From a checkpoint of a small image VAE.
Model: 2.53M parameters, decoder activation silu, decoder widths [48, 96, 96, 96].
Training: normuon at rate 0.0089, 5400 steps, batches of 64.
Rows from block 0 of the decoder of a small image VAE, named by matrix and row number. Each number is 128 + 32 x the weight over its row's rms, rounded and kept within 0 to 255. All counts start at 0. After the name is the row's rms in percent of the matrix's.
After each channel's rows are labels from the 100 images, of 14976, where the channel reaches its highest value: "top examples" is what is common among them. Only what is clearly more common there than usual is listed. The data: photos with spoken descriptions (Open Images, Localized Narratives).
# conv: 3x3 conv (decoder.mid.0.conv.weight, 96x96x3x3, each kernel summed), inputs 0-95

conv.3 073 [145 126 126 113 143 158 155  90 130 127 123  61 139 127 143  91 127 127 137 183  89 144 116 131 134 144 132  83 104 159 150  53 100 141 129 121 177 101 122 152  39  84 144 161  92 133 177  71  99 154 115 135 157 119 165 153 132 140 136  47 105 145 124 123  93  93 126 154 124  98 104 114 137 147 152 165 117 150  64 102  75 133  72 149 170 142 162 111 176  88  55 144 123 160 195 152]
top examples: text has "sky"; text has "trees"; text has "buildings"

conv.78 174 [109 117 127 130 125 160 158 158 114 167  97 149 145  71 105 110 153 162  99 133 176 119 102 117 131 180 120  88 111 111 119 181  88  81 133 163 158 119 166 127 132 135  94 104 143 103  80  74 147 183 176 114 122 140 161 168 142 128 153 142 141  76 170 143 114 139 113 128 175  89 126 109 187 228 142 133 161 158 140  74  93 104 126  87 144 168  98  45  79 109  68 132 147 115 122 149]
top examples: text has "sky"

conv.54 097 [109 142 160 123 161  85 121 116  93 170  98  79 111  90 103 104 165  94 169 136 149 127  88  70 100 118 112 155 138 123 145 136  96 149  97 118  77 147 141 146  57 135 113 168 153 142  73 108 212 152  82 173 131 100 127 164 140 152 117  49  80 128 138 132  93 175 131 122 118  78 138 167 130 142 101 169 164 148  50 171 151 122 105 140  89 129 142 134 151  99  85 120  69 171 108 118]
top examples: text has "sky"

conv.73 104 [138 142 108  73 110 154 164  59  82 120 122  85 114 151  94 147 133 139 120 145 128  70 107  68 147 101 144  70 130  94  99  88 166 102  99 160 151 102 125 175  26 131 200 114 179 139 148 119 119 164 138 156  80 140 145 174 186 132  64 135 103 116 182 157 169 129 149 103 103 103 155 129 152 162 140 141 148 113 110 114 127 105 151  97 143 111 136 112 162  82  92  87 175 141 111 116]
top examples: text has "white"

conv.52 080 [102 102 149  82  94 129 159 152  91 139  97 180 138  75 108 115 135 148 112 119 144 104 150 181 170 139 122 135 120 143 129  26 155 121 135 134 135 142 106 124 102 101  94 141 108 125 166 103  83 123 182 116 112 156 102 144 136 118 135 152 157 155  86 211 114 173 166 153 118 111  53 188 165 144  61  97 119 133 138  71 132 144  92 174 150  88 121 192 168 155 109 157 130 137 180 129]
top examples: text has "white"

conv.30 067 [125 118 138 101 109 147 115 141 116 126  87 103 155 129 128  89 101 124 121 198 140 117  98  97 155 173  99 143 128 171 106 151  85 145  62 129 103  87 141 124  55 104 108 115 155 102 172  82 101 170 107  97  60 139 146 134 142 109 108 175 108 188 165 165 152 179 125 129 105 116 159 203 128 153 158 142  88 146 186 135 193  97 209 122 123 113 130  93 141  88 117 155 122 118 187 143]
top examples: text has "sky"; text has "trees"

conv.80 078 [166 128 143  50  99 160 106 119 116  95 141 107 129 140 162 119 108 124 179 111 148 134 115  99 166 102  92 132  95 127  35 237  80 114 117 131 160 123 107  93 103 118  86  54 126 154  90 161 122 130  92 126 118 108 166 110 174 128 117 172 137 170 121  70 131  99 141 129 114 157  98 149 147  90 154 156 177 115 147 131 117 152 148 111 136 112 157 123 213 136 103 150 170 156  79 141]
top examples: text has "sky"

conv.35 083 [ 88  92 120 125 148 147 202 143 144 118  94  70 118 152 111 163  68 104 150  80 153 129 102  87 104  88 128 165 140 122  63 105 120  74 192 142 105 168 160 158  82 105  63 157 107 160 142  75 142 176 127 200 185 116 139  90 178 112 117 151 109 188 127 109 136 160 159 117 146 116  82 183 197 160 156 125 125 143 133 145 124 133 145 124 151 113 128 114 137 140 114 114 163 156 120 101]
top examples: text has "sky"

conv.33 086 [140 140 142 176 114 140 150 119 214 136 141 179  98 191 137 125 180 110 135 189 167 119 119  83  98 152 125 122  99 109 132  84 128 190 125 119 171 164 153 144 167  82  91 113 142 131 197  90  67 145 152 150 112 129 117 154 126  83 138 114 138 158 125 146 100 159 112 146 151  95 157 161 133 127 123  81 111  93 126 115  97 108  97 155 118 129 176  61  80 133 129  63  87 107 206 147]
top examples: text has "color"; text has "red"

conv.70 137 [135  88  81 137 116 143 174 135  81 174  99 172 126 115 110  94 160 153  93 198 144 131 106 133 177 137 139  94 124 124 186 118 166 128 141 142 181 106 127  95  98 179 149 117 141 116 129  90 149 204 196 114 101 150 120 161 165 112 123 123 132  77 148 235 106 142 123 170 178 131  75 128 149 219 137 137 134 139 108  99  89 123 127  90 144 154 105 120 145 113 103 129 161 126 102 115]
top examples: text has "sky"

conv.34 116 [ 96 125 111 126 148 181 134 124  64 166 112 107 149 106 112 153 123 125 130 130 152 124 129 107 162 117 183 124 141  77 110  79 114  78 140 138 166 131 156 108  99 147 153 122 158 110 173 106 157 223 144  85 122  99 166  92 178 178 131 108 124  85 155 180 152 110 141 153 150  86 133  92 204 162 126 121 133 138 101 142 128 137 169 136  97 162 114  69  70  79  86  95 155 167  60 155]
top examples: text has "trees"; text has "sky"; text has "grass"

conv.38 157 [133 145 126 122 160 181 154 124 150 177 125 139 161 112 125  77 114 110  95 133 131 132 102 119 138 167 113 124 171 132 151 114 129  99 132 156 160 158 189  97  96 123  93 100 166 119  99  81 121 160 193 109 152 150 127 169 101 136 148 117 167  90 147 149 118 160 139 152 157  91  94 155 204 191 154 170 162 172 103  99  93  88 122  82 156 135 138  45 106 115  49 153 162  91 110 194]
top examples: text has "sky"; text has "trees"; text has "buildings"

conv.76 105 [131 123 119 121 144 166 185 115 130 165 164 126 130  74 127 147  88 159 119 151  84 138 139 103 133 172 146 121 168 151 153 139 124  84  89 107 172 149 166 157 127 118 163  79 118 127  98  70 117 202 162 159 104 180 110 174 171 146 115 103 111 118 163 173 121 133 110 127 116  94 115 186 159 139 149 124 152 173  67 165 184 109 146 146 124 155 129  81 115 157  65 101 199 119 205  96]
top examples: text has "sky"