From a checkpoint of a small image VAE.
Model: 32-pixel images, encoder arch convnext, encoder activation quick_gelu, encoder patch size [2, 2], encoder depths [2, 5, 5], encoder widths [48, 96, 192], decoder widths [48, 96, 96, 96].
Training: normuon at rate 0.0089, 5400 steps, batches of 64.
Data: trained on photos with spoken descriptions (Open Images, Localized Narratives), 203450 training examples.
Rows from block 1 of the decoder of a small image VAE, named by matrix and row number. Each number is 128 + 24 x the weight over its row's rms, rounded and kept within 0 to 255. All counts start at 0. Numbers have three digits each.
After each channel's rows are labels from the 100 images, of 14976, where the channel reaches its highest value: "strongest on" is what is common among them. Only what is clearly more common there than usual is listed. The data: photos with spoken descriptions (Open Images, Localized Narratives). In brackets: how many of the 100, against the usual share in percent.
# conv: 3x3 conv (decoder.mid.1.conv.weight, 96x96x3x3, each kernel summed), inputs 0-47

conv.40:096136137150133128122111108150141137111087044129119132109159108146162130141145157149116128161155106095128110142134167124127161126142118134149041
strongest on: text has "sky" (76 vs 24.6); text has "trees" (57 vs 27.1)

conv.51:113149128103147057117160132102147091104108120110152116118107105104134117126135135147131119110081125100117173089116151119141158128101070103125159
strongest on: text has "grass" (37 vs 9.9); text has "plants" (25 vs 10)

conv.10:154122070157107130133141126133098145099146140132125152090130152158092134104140139123098156137162134153153151157156145089118079142143176139187131
strongest on: text has "dark" (27 vs 2)

conv.5:091125108151143121124126113140122120124122110146114133110142168135096098127105071115078152153156116150164141150086176072116149134140149150120119
strongest on: text has "sky" (62 vs 24.6)

conv.54:216116140145104111144083092130066074124098129123124074130123133078124132124113124119101167117133094123169106123145146145084080127149122099116106
strongest on: text has "sky" (57 vs 24.6); text has "trees" (55 vs 27.1)

conv.65:115129107143107115130102124129110207179102109139133125147179103088130099143138104153121146125130138086148092114119121154107130151114112175148113
strongest on: text has "sky" (56 vs 24.6)

conv.11:116116129153082208131141113129112156141109137107134153109141118122099100110132103074164161126126168137119115142138105148136072156145106086136101
strongest on: text has "sky" (53 vs 24.6)

conv.72:129129151136145095140125122057140106140110153115111118110156099122089136084104099127148130128145141147119189159137101142174052132126121086200136
strongest on: text has "sky" (55 vs 24.6)

conv.41:170140118127183129103161131077122121145132161143136112113124160133125132148150114111138150109110188127131119170139161117126122117105130124119166
strongest on: text has "sky" (52 vs 24.6)

conv.77:089137148107171094130132138126129116187103135091141099126133111097136113173129122126141108099106096129086138114125123085147138149107090106140157
strongest on: text has "water" (26 vs 8)

conv.43:155119122142148125144107103085138135136084150124152115085136115124099119141126140116173157147159132125118167106162137117142104121137087123156139
strongest on: text has "sky" (60 vs 24.6)

conv.58:121112102167099107136088148162155104142130072151146122100122119131106119157162117125147111170158130135091130144099126123141135147160117130110118
strongest on: text has "white" (30 vs 11.6)

conv.49:096125147098124113092133155120143156140069112148147133098100093102114094113150154159139119154096142101164142132151134155158144145091122128136117
strongest on: text has "water" (27 vs 8)

conv.9:082132118121136072135138121178133137153177142153114129121071126109138137171125148137142125125136147092123123155120126133118171129148117142111085
strongest on: text has "blue" (26 vs 4.9)

conv.87:129152114155145161125154133125143099123121125161135156117128106125067123117129134116144155143137087114135154182182144133159111128120091115167118
strongest on: text has "sky" (58 vs 24.6)

conv.18:133134152153130137132111146120135169151138177124134149113111116136097109142136109094159110152147120149129123156135155125135147154102127174072141
strongest on: text has "sky" (59 vs 24.6); text has "building" (27 vs 8.8)

conv.14:108130117099158112106121141134144144132097143125143073139128141123121117092129128170114124162128186120139156150139114159118136165103127094126116
strongest on: text has "sky" (52 vs 24.6)

conv.17:155157093133095132142089105124107103119117110124123059147124107059087154131089134137096152134132137152134129142150147121101093142166116152096104
strongest on: text has "grass" (26 vs 9.9)

conv.25:131098126131160127111138091131114122125132147171111119094118125097113087139134085107119140181136163094137161160126147108112133115122140162152196
strongest on: text has "sky" (61 vs 24.6); text has "buildings" (27 vs 10.9)

conv.75:133119094138107109114141150117139136096131144145128115133138162107135047115179124157103133140114121154108138150088126162124166137127105154084097
strongest on: text has "buildings" (27 vs 10.9)

conv.30:138144100163115132141138109131112136096116144154148158138088178131084117130086118079109107108142116148118103152142115097104159122112157143104125
strongest on: text has "dark" (41 vs 2); text has "playing" (26 vs 3.5)

conv.78:118115110142107188143100136157125143184136112122152120101118154123083146105123134097144164147138124169128141133130136138105112138144160146152110
strongest on: text has "sky" (60 vs 24.6)

conv.7:104163124124112122142146138130118150124115114127139118106159136110123108129184125125098116159161160120146168094141137136116117090075084130169150
strongest on: text has "sky" (67 vs 24.6); text has "trees" (56 vs 27.1)