From a checkpoint of a small image VAE: decoder activation silu.
Rows from block 3 of the decoder, named by matrix and row number. Each number is 500 + 25 x the weight over its row's rms, rounded and kept within 0 to 999. All counts start at 0. Numbers have three digits each. After the name is the row's rms in percent of the matrix's.
# conv: 3x3 conv (decoder.decb.0.1.conv.weight, 96x96x3x3), inputs 95-95, a 3x3 kernel for each
conv.0 099:502495507507541539496510497
conv.1 104:505490477504505515490510504
conv.2 091:479524533492492495494487525
conv.3 084:497519511485487471475536485
conv.4 099:478456490516525494490486514
conv.5 093:506525490524537483489513495
conv.6 093:492464530491457515490489488
conv.7 095:483511487485500515490468496
conv.8 100:488485505532499541499485504
conv.9 085:496488544525536478462540521
conv.10 098:488510471472488504500517484
conv.11 091:474469467511539512495509487
conv.12 107:524538510508465584496501523
conv.13 099:492501500456555525460511497
conv.14 113:503531498493487487505520500
conv.15 085:523533492482454497474506496
conv.16 103:477502546503499515503490501
conv.17 148:520468512494465475503502460
conv.18 096:498481464511482509498503505
conv.19 103:481467483514545528498520504
conv.20 101:515506489506478555494489497
conv.21 126:532467483490497522512494518
conv.22 086:490466453508461515501508523
conv.23 091:467484481507534503501509499
conv.24 097:502526511495509507523518513
conv.25 086:497524505512512484495518502
conv.26 095:456500498521553548513499500
conv.27 101:485529503527514519476497489
conv.28 088:512503498496526519489512502
conv.29 123:491540508512521494503511523
conv.30 096:507492501505501510490509502
conv.31 112:492545509509535504502481515
conv.32 093:496550494496491485520464491
conv.33 096:509485481501485500490475503
conv.34 101:519466496523549493511530521
conv.35 110:515521515517513517520484505
conv.36 088:504501478512558501485479482
conv.37 101:526555495514501486506484510
conv.38 104:517458476509523515480503476
conv.39 097:459500491476522533498501501
conv.40 094:497513477587594475508497486
conv.41 105:523497535519508475512503535
conv.42 103:486504489511499508487504498
conv.43 101:492478541501474512511522518
conv.44 101:512476502492520464498489502
conv.45 103:500508494503505500469478483
conv.46 093:517463484489575443482493455
conv.47 112:503512550487498483504488482
conv.48 084:488471491464455489516486457
conv.49 094:509491500500531531480507508
conv.50 097:508556506498489486522485497
conv.51 080:525462535493471569486519515
conv.52 103:492538485507555504508483512
conv.53 095:494493475503511466497506506
conv.54 122:516563502511472476501490495
conv.55 089:515503505535513485505477489
conv.56 099:490515483494485483492514505
conv.57 100:479512485501469512510452502
conv.58 083:509530522529548517481461490
conv.59 096:510457498503491450504490489
conv.60 090:476467491504522512482493520
conv.61 113:510538500513529509517493513
conv.62 085:512498451488535501504498498
conv.63 108:490527506490539505502472479
conv.64 087:492498526497489476509523484
conv.65 101:524601505499465487510466485
conv.66 098:490525484501562517508512506
conv.67 099:493463480501474559517487504
conv.68 112:522501494471466570497515462
conv.69 120:483539484506543488509510493
conv.70 097:490467485492480495490510521
conv.71 117:499469528515477477493512516
conv.72 098:487557481467509538508526492
conv.73 093:480489486516497476511527473
conv.74 087:536537532489525552500471517
conv.75 114:498544482497521499509494488
conv.76 117:496550487510524539481476480
conv.77 099:491546501507523435526505501
conv.78 086:485534529483508542473517489
conv.79 111:535499483487510493491506497
conv.80 091:490504478451521493472509501
conv.81 101:487499514473476504506502514
conv.82 096:479493521478468503506463498
conv.83 094:497491485505480500511501492
conv.84 085:481482512534544476532490502
conv.85 099:510521506539540539491504511
conv.86 100:491442468540512478498493523
conv.87 091:483495492471490503474504500
conv.88 112:482535519509505523494524504
conv.89 096:496492512501517515474496467
conv.90 104:503545481510548498480490483
conv.91 109:489562505493510518513487507
conv.92 104:504555515478499499528539486
conv.93 096:505558471498515528479486466
conv.94 107:494514485494579501493453490
conv.95 088:480500472476525491523491517