Rows from block 9 of the encoder, named by matrix and row number. Rows with one number belong to one neuron. Each number is 500 + 40 x the weight over its row's rms, rounded and kept within 0 to 999. All counts start at 0. Numbers have three digits each.
# fc1: MLP up (encoder.blocks.9.mlp.fc1.weight, 384x192), inputs 0-95
# fc2: MLP down (encoder.blocks.9.mlp.fc2.weight, 192x384, transposed), outputs 0-95
fc1.173:487514463495527462475493481583484559534497450497455547502539401491467460488442507592508414482490465516469482527586415466554488509562479443490494451542506537534535503541470505530475488542556464498448505496542410512468487540514463475508514468480465442517510469463482525586536513428529529494
fc2.173:451489531483512472464533515505500477513558460489511480383456542520505493485559539517572517472533483513514531537532542527480573522581507531497489516455504471509542452568475533571549508438531545470511531475443465490483484468532511534541469536507534434514517480538475462470409544540549517508
fc1.174:499414535453475585470495487438453486525479527414558451460498489439548497525428501497487520463518485527529450468544460509461514513461508444486481477532423501517455476558578529531530492512465429511552559484511496513492495519457532504510502496501534552443472498489494513542472528528496470573
fc2.174:566545493474488518551507538501499480492478501440463471575483449441513520441570525543575456480516497471533500438511502428474445514465484584506493536519488511537450509530502464482506554581453407436489506497500473451476506464511424502521515494553451551462478544540541467537512515496580520500
fc1.175:495472439550506480514491554465527480517545483586503506514512467536450461452441490530491520442477482525462430432426509485557538489567465495537513535502459518494445461531483586501505470547459462448523517491532478502477525506477476458531496409438492568592547462516519545579555536495506403484
fc2.175:483494585443541500506507450577455478498514445418488492498502470534518559481542509518494460497523501470507551503576533508429484467533527542523448500513398483509465412449483438547533523564474448449523493474434540414465502467484559444490559486489576509500477528489491452489547481519516526533
fc1.176:506524490437506461496518533468512532518467479478449492495542472516530516428559494500497474473496504559522474499469545571470498493474592490482438418491472421506498501495578478473547564544538587528495510468499486440467505525482489426474463488452489469499545479436480518416525479486554451475
fc2.176:452520405517466539528469400475455436441530532509486531411483536522479531456430476454440473459461491478500428466559493544516464512476500495459497468542575517482554504520553563469511461515558482516489506460443528487441516431505458451556518499490521497507468566493491564507521498572487534524
fc1.177:520500512482479425491451560505451552529478554529517515491475478494487503450503478466478477426561481547487504594465496485423465468470360478523438509530486471493534485448494447529488590475539408587530470495504448561480538479532553486482493452457550520454468487500467534476446498544528484443
fc2.177:425499548560538493462510533451454502508563502444455507490476446473585470534588462513525466520508487512463511490419503455485514505476488521476591512449482525542483478501518461517420447465533431510494502460536571472547433484465414460563526497531468481512530509491500505473511494560498484561
fc1.178:493507454489455524573480513417461568487491486576474484464467496586473492481522507466523531463518493538502487494527456504512441504501502486509517449518536492457545525564555529522491504563521411572517501506504491512526514493551494531500512473498507422521481473558433534555493465489545499474
fc2.178:479480504521522540560483455439540509512560600511454491477479545438600477506461434454530526466527554508488505522527526554467540481461497587516481497496427531522556534563464408536460531517478488502496432467492473490525534516436563480488501465580610514461423527516485559501525491445522553498
fc1.179:554500500475457414512507483460485524458555503473484573483523479442457494460512518540395555573505526470477568492507619544474466476468419462508504519452522504555518482451506497533527591464498481520484493546528411551496506493549487524512513458461445495438509490548445528550480541466473477479
fc2.179:550500452552541466558482508610513457542411440437503446600540497507490460497458500547513429497477451568451533456503499483449528487493483513437497526536491614433538526522566464471540453443481489570499465430497507526563554488501515494517525489472489460428474512482518465475440500539503475545
fc1.180:511486552507530560503527454486493486515506471532562506493549535497481495466414469545497483560523520518536514573506519438515406494437459525562548566506506514448568495486553511523452512513498511523472549492489558478457461534557459488532460582527536510502514540563522522522519521535435482545
fc2.180:520498444542490485561477468411468508497489507480541483547508473499530469515491512563479452560514498493411612495494520463578570530439555425594503496497498544484489521479528544526498504435453439499500527549441448556532440543504444529512472512536516451492365460489504502532550490514495538513
fc1.181:504503452504403490409503441430507537521552472415486477494479429509491469473497533470511493506525515490550572472494530530442459441498489514514543452454427481523489493482414477516554444504458451453472554516546452488509516505487529564442500517434461542473521476480580523432459484451539444488
fc2.181:489562482555480521481482481531446441525449465488498492590496494485502417494444465552518451456531451548522481507439474447494518464521447529435457432448510507553499427463472487470474513462492570546502464476495548458549426500546486536366556481439506529511573483540453517557461490503559542521
fc1.182:493526521478524505513525534473447540526507431351496527477515481466532516453510485531456396505443463469532465529448463428521508516490553460533536492526435484481457485496544533533484616422531506525530518513485419471456486509514531467467495496526531523536532495463517493469606435487475541530
fc2.182:502479557457476487494465564522500554494541498437536505512460495484479487402553481510526468510485468516547458426637542425571549484486548495572516478443496494548447518548566496540507461559504395527514493473483523460399517530532529587440526524509552493456519551396492520455526472507518567471
fc1.183:476493477503490476488515476493547457569478485473450500568489535463562464595495514457520505411500445405546531460494445519497545496530574569532486431488467539513463487572521515496506555505487548492448502511457492528601529505511483538509442549510514500491466523555547481512530546486561471467
fc2.183:445532574499540637513445512565453510516527523469479571552502534503551514542547464462516455470520491495513542498464487502496530479476494519461486496557460467376468417497443540497560449522480503486422444483491477475437538458530422507534503482475526478482553517470509521464484482541535584522
fc1.184:535491597500515510528469461586506477477510499540536472545539521455470488541447482484497523563490485556459485582500471443548434594523560492467537514511581469558553498546506592539495437519455459513533524499490556444522531490519487528500457439503589496483491419446521534492518452486520543478
fc2.184:553493557492438529506486506479563466563581515589507555499415535536545536503442568421586487469528521505401514514531504556518512487529464495464523534490437475480493511559486497500547533565521487467455481487521551473465577546561468514515545450483458467530567497513533505496492498450455547552
fc1.185:481525522462457462495495504544498478487546418537533450580481502477435536583491488508515480496456492477503512458490456537548496525496562453494482504513505513513515485503517452576487495488504542439560483484480444556545540508484503500578503535536463494407533442443516603508510445501533414510
fc2.185:473499526468475553516481484465549530495521510530499494450558417506501528486550478484534477516533488522574448548487521545521537503540471447474453487468515550459540522438447485511503468479529538482557572447527487472488550401539559507511459470482445574482505556470481454495551457497537502425
fc1.186:510529462440551595482479510490517573555450451519472454516500538476501470481514512445568546508486488540452485569497586484494401502518421532549431496549611494467464482508478505570507492454485543508464479474510462520470545469532528482570476539496532477484495443443512518549521629554438494596
fc2.186:510463515537532529527541471477533560506522432453460456516493411486563520476501507495516484549543563472472568516477577532483507543488548481575511566520473477474504499539434466587512481469568550516533493518485510459510554576540508434408553506547475467495495529548452516478459573505478456505
fc1.187:487510480543563512506551466497487510544525506589547538488596447498513518477449461496460477539457509473556509516512513427577494479517504504581529537502512518407500458533592468561469524530491498550505489517505460492514454516487495517514508515513412436545556481529474503594465521524535482486
fc2.187:514452453619438510530463495501506490503517548417499499496431479553530527495506482587505540555469444543509540497507544490538487509505520500502502490477492520508483515524560515480494465526482503520441469469471537408517453489525559511589410493473538479546474542426531531519544532488519503497