config.yaml
image_size: 32
horizontal_flip: true
downsampling_factor: 8
encoder_norm: "rmsnorm"
decoder_activation: "silu"
decoder_widths: [48, 96, 96, 96]
decoder_attention: false
muon_scale: "original"
learning_rate: 0.0089
nesterov: true
Rows from block 1 of the decoder of a small image VAE, named by matrix and row number. Each number is 500 + 25 x the weight over its row's rms, rounded and kept within 0 to 999. All counts start at 0. Numbers have three digits each.
After each channel's rows are labels from the 100 images, of 14976, where the channel reaches its highest value: "responds to" is what is common among them. Only what is clearly more common there than usual is listed. The data: photos with spoken descriptions (Open Images, Localized Narratives).
# conv: 3x3 conv (decoder.mid.1.conv.weight, 96x96x3x3, each kernel summed), inputs 48-95

conv.58:498483480509508489485396525476526467463493510478488448494510507503515504456514495517510483530431502499487478465498479518503500519498506495473537
responds to: text has "white"

conv.75:475476511494519489554527536491469486462506505487507542462513458493475500518473519467500483507564516514536498497550509489495473526516488497489481
responds to: text has "buildings"

conv.30:501449490515494519491511523477527532500507522507526518503473473478459494480535562529530488505518426507473514508470481519526509484506523448504522
responds to: text has "dark"; text has "playing"

conv.51:469508510538487439473472448490481477527479504506490491498488466501517481526475469503488532511513504493511494543493516443462522503481483515483470
responds to: text has "grass"; text has "plants"

conv.49:492476496536471498436473492500433493510428517505462468483501490500515479506480492495506510517500544503493473489489488451480493495517502531459486
responds to: text has "water"

conv.77:499499513513461476453505518495484510482473517504475433479504501480499479542465487522471463546462502518507514506518484458493498523504505496453452
responds to: text has "water"

conv.78:523488541495495539470504544533507505477513504487525477500514507470484543482533508533544419506502467524492497469518479535531478502533523510539516
responds to: text has "sky"

conv.40:495501488510458494505489515478476482450500501458454474485483472509520506553513484504498519539486518516496524530526461496531522505499476506483488
responds to: text has "sky"; text has "trees"

conv.9:458480509493517521496455494459496486425464493505491458536481510497502521519505506513538526513452488527471541505543478482514472484494513502498532
responds to: text has "blue"

conv.10:473448527481529562495500507499499482501516512501496545477489509442517522498524510501524491479533465496485508520461502519528486531507495504511532
responds to: text has "dark"

conv.17:475484473506465500501476483508508468438523514469483485478458493482477476503477519504483507517513466499473505479480472512475483499510513523503437
responds to: text has "grass"