{
  "color_jitter": 0.2,
  "encoder_layer_scale_init": 1.0,
  "encoder_widths": [48, 96, 192],
  "latent_channels": 32,
  "decoder_block": "plain",
  "kl_weight": 0.001,
  "init": "small_normal",
  "muon_scale": "original",
  "steps": 5400,
  "final_lr_fraction": 0.05,
  "weight_decay": 0.05
}
Rows from block 5 of the decoder of a small image VAE, named by matrix and row number. Each number is 128 + 24 x the weight over its row's rms, rounded and kept within 0 to 255. All counts start at 0. Numbers have three digits each.
After each channel's rows are labels from the 100 images, of 14976, where the channel reaches its highest value: "strongest on" is what is common among them. Only what is clearly more common there than usual is listed. The data: photos with spoken descriptions (Open Images, Localized Narratives).
# conv: 3x3 conv (decoder.decb.1.1.conv.weight, 96x96x3x3, each kernel summed), inputs 0-95

conv.42:101165085129100087126104142116113129126156151159174110158139170145120142131155158132142124109135147082128127105141076093163154125117153128117128140140147134122153122135132157077146103111140139150147103116130149143151147142147113126109130110113084131095049133084092126167138103143150119157
strongest on: text has "trees"; text has "sky"

conv.55:149129143095107123110113115174118137102124121100122096135132145141148141137108153154102141095141182140153116151138137132123091088158132131125111123135124110136104151144114117120123152099142186142113152141128149094096113161102202130103139110078107156108147152185085126117086154132133144164
strongest on: text has "trees"; text has "sky"

conv.94:086135173137123133137121164146142116131095139139113106097103119136146113111170131165127164096124120146139147155147089146125158158114111111090122109172113140090118115094100127130128137139134116214152137093147182154128058134129124152137116167133156131125119169119125120134112119126154143130
strongest on: text has "sky"; text has "trees"; text has "buildings"; text has "plants"

conv.24:121117146127148124132113094142104126157109133118065099101117128102102107172119067125132142155137110138164091105155123146095094144137077122118118188123150122142124126102140125099094138106119126110070115147112098138114130112137151108116117121079142095126113162129106118116156098090124156085
strongest on: text has "grass"; text has "plants"

conv.47:080086179135131122137140124120101109111147131147104149165159156094092107137130081169115099075155109116126126112162142132089098089057136111118111116127119072132145150152158149144130130148145128135086127124150114124109113111113135123126100163120140132143081147151133094118112146136112113125
strongest on: text has "sky"; text has "trees"; text has "buildings"; text has "road"

conv.56:115138130093123121118170143140195137103140117118109115093143137131134159134108138123122094119169130114153162135127055143150169097131149096124111128141114131152139105125140134153089121125127161171171156085142142123165130141115122122147174134159132113176118102074145113118112171121147110128
strongest on: text has "sky"

conv.20:166109109117163149112135096156136136137107133116121127169152115110092109105160116129130139140126132084137132160095085128127131122152144102164133143133142078149127137119116125140132079083118145082163102119094106119122094160152126092163082086158128092133084124106168107134119157145109099142
strongest on: text has "sky"; text has "trees"; text has "buildings"

conv.89:096084149099169143102105114136155133167116172142110109157135128126128147109147151132121145117138103079114136124148080133147179106122131112128137117120124125110140124157124141091123077105103143056155105125128145133192086111118153122148113155135124136154139151115118137158170100085114124128
strongest on: text has "trees"; text has "sky"

conv.10:144175143175109159106100140179134143096104119111117133083097070121157121141156115129157133149111132139121131147090136128126156136135115109126082120124122154117128127122170109106151125094134053111145176149122152099119148087130099156142142123155085138105142143118128129116129126105077139130
strongest on: text has "sky"

conv.9:157162126146118111127115114124132154114164113152054129096112155118120135107129143133142139125118113138129146075077121125145158134114132137072090152112148136153156104135129138164079159175127164124113130126118130128140137116135135121088121130133121176129105087091075132123146132088112141073
strongest on: text has "grass"; text has "plants"

conv.64:158108101119142160157150098128129120144100165143174138154135107126126068079140131141121134089128108122126139140141132106098138095097121117139120156100146094144147147158119148148127089126106093079134130107141117107176058142125149126124154158123164111150112144089122079158144116103118144128
strongest on: text has "plants"

conv.27:109126138139135107134130139121109136145080103165164134125118141120078079166119182090141143109118110139126118125150087107110156121142144151126109111101175100127145110120134123151124141133107125101166133120125136150105120126143151109100092118157121139156047100121112073163169124112148103159
strongest on: text has "trees"; text has "sky"; text has "buildings"; text has "grass"

conv.11:109186120108099124133130124123110115129111104116129115116106143114099143150138126130127120141110130151135162126114080118185114098122139125100112077119139114130093116118125103109089162129154188204110131109125146120151077143124171172075138118108131152084101108135105127131140143126152123131
strongest on: text has "sky"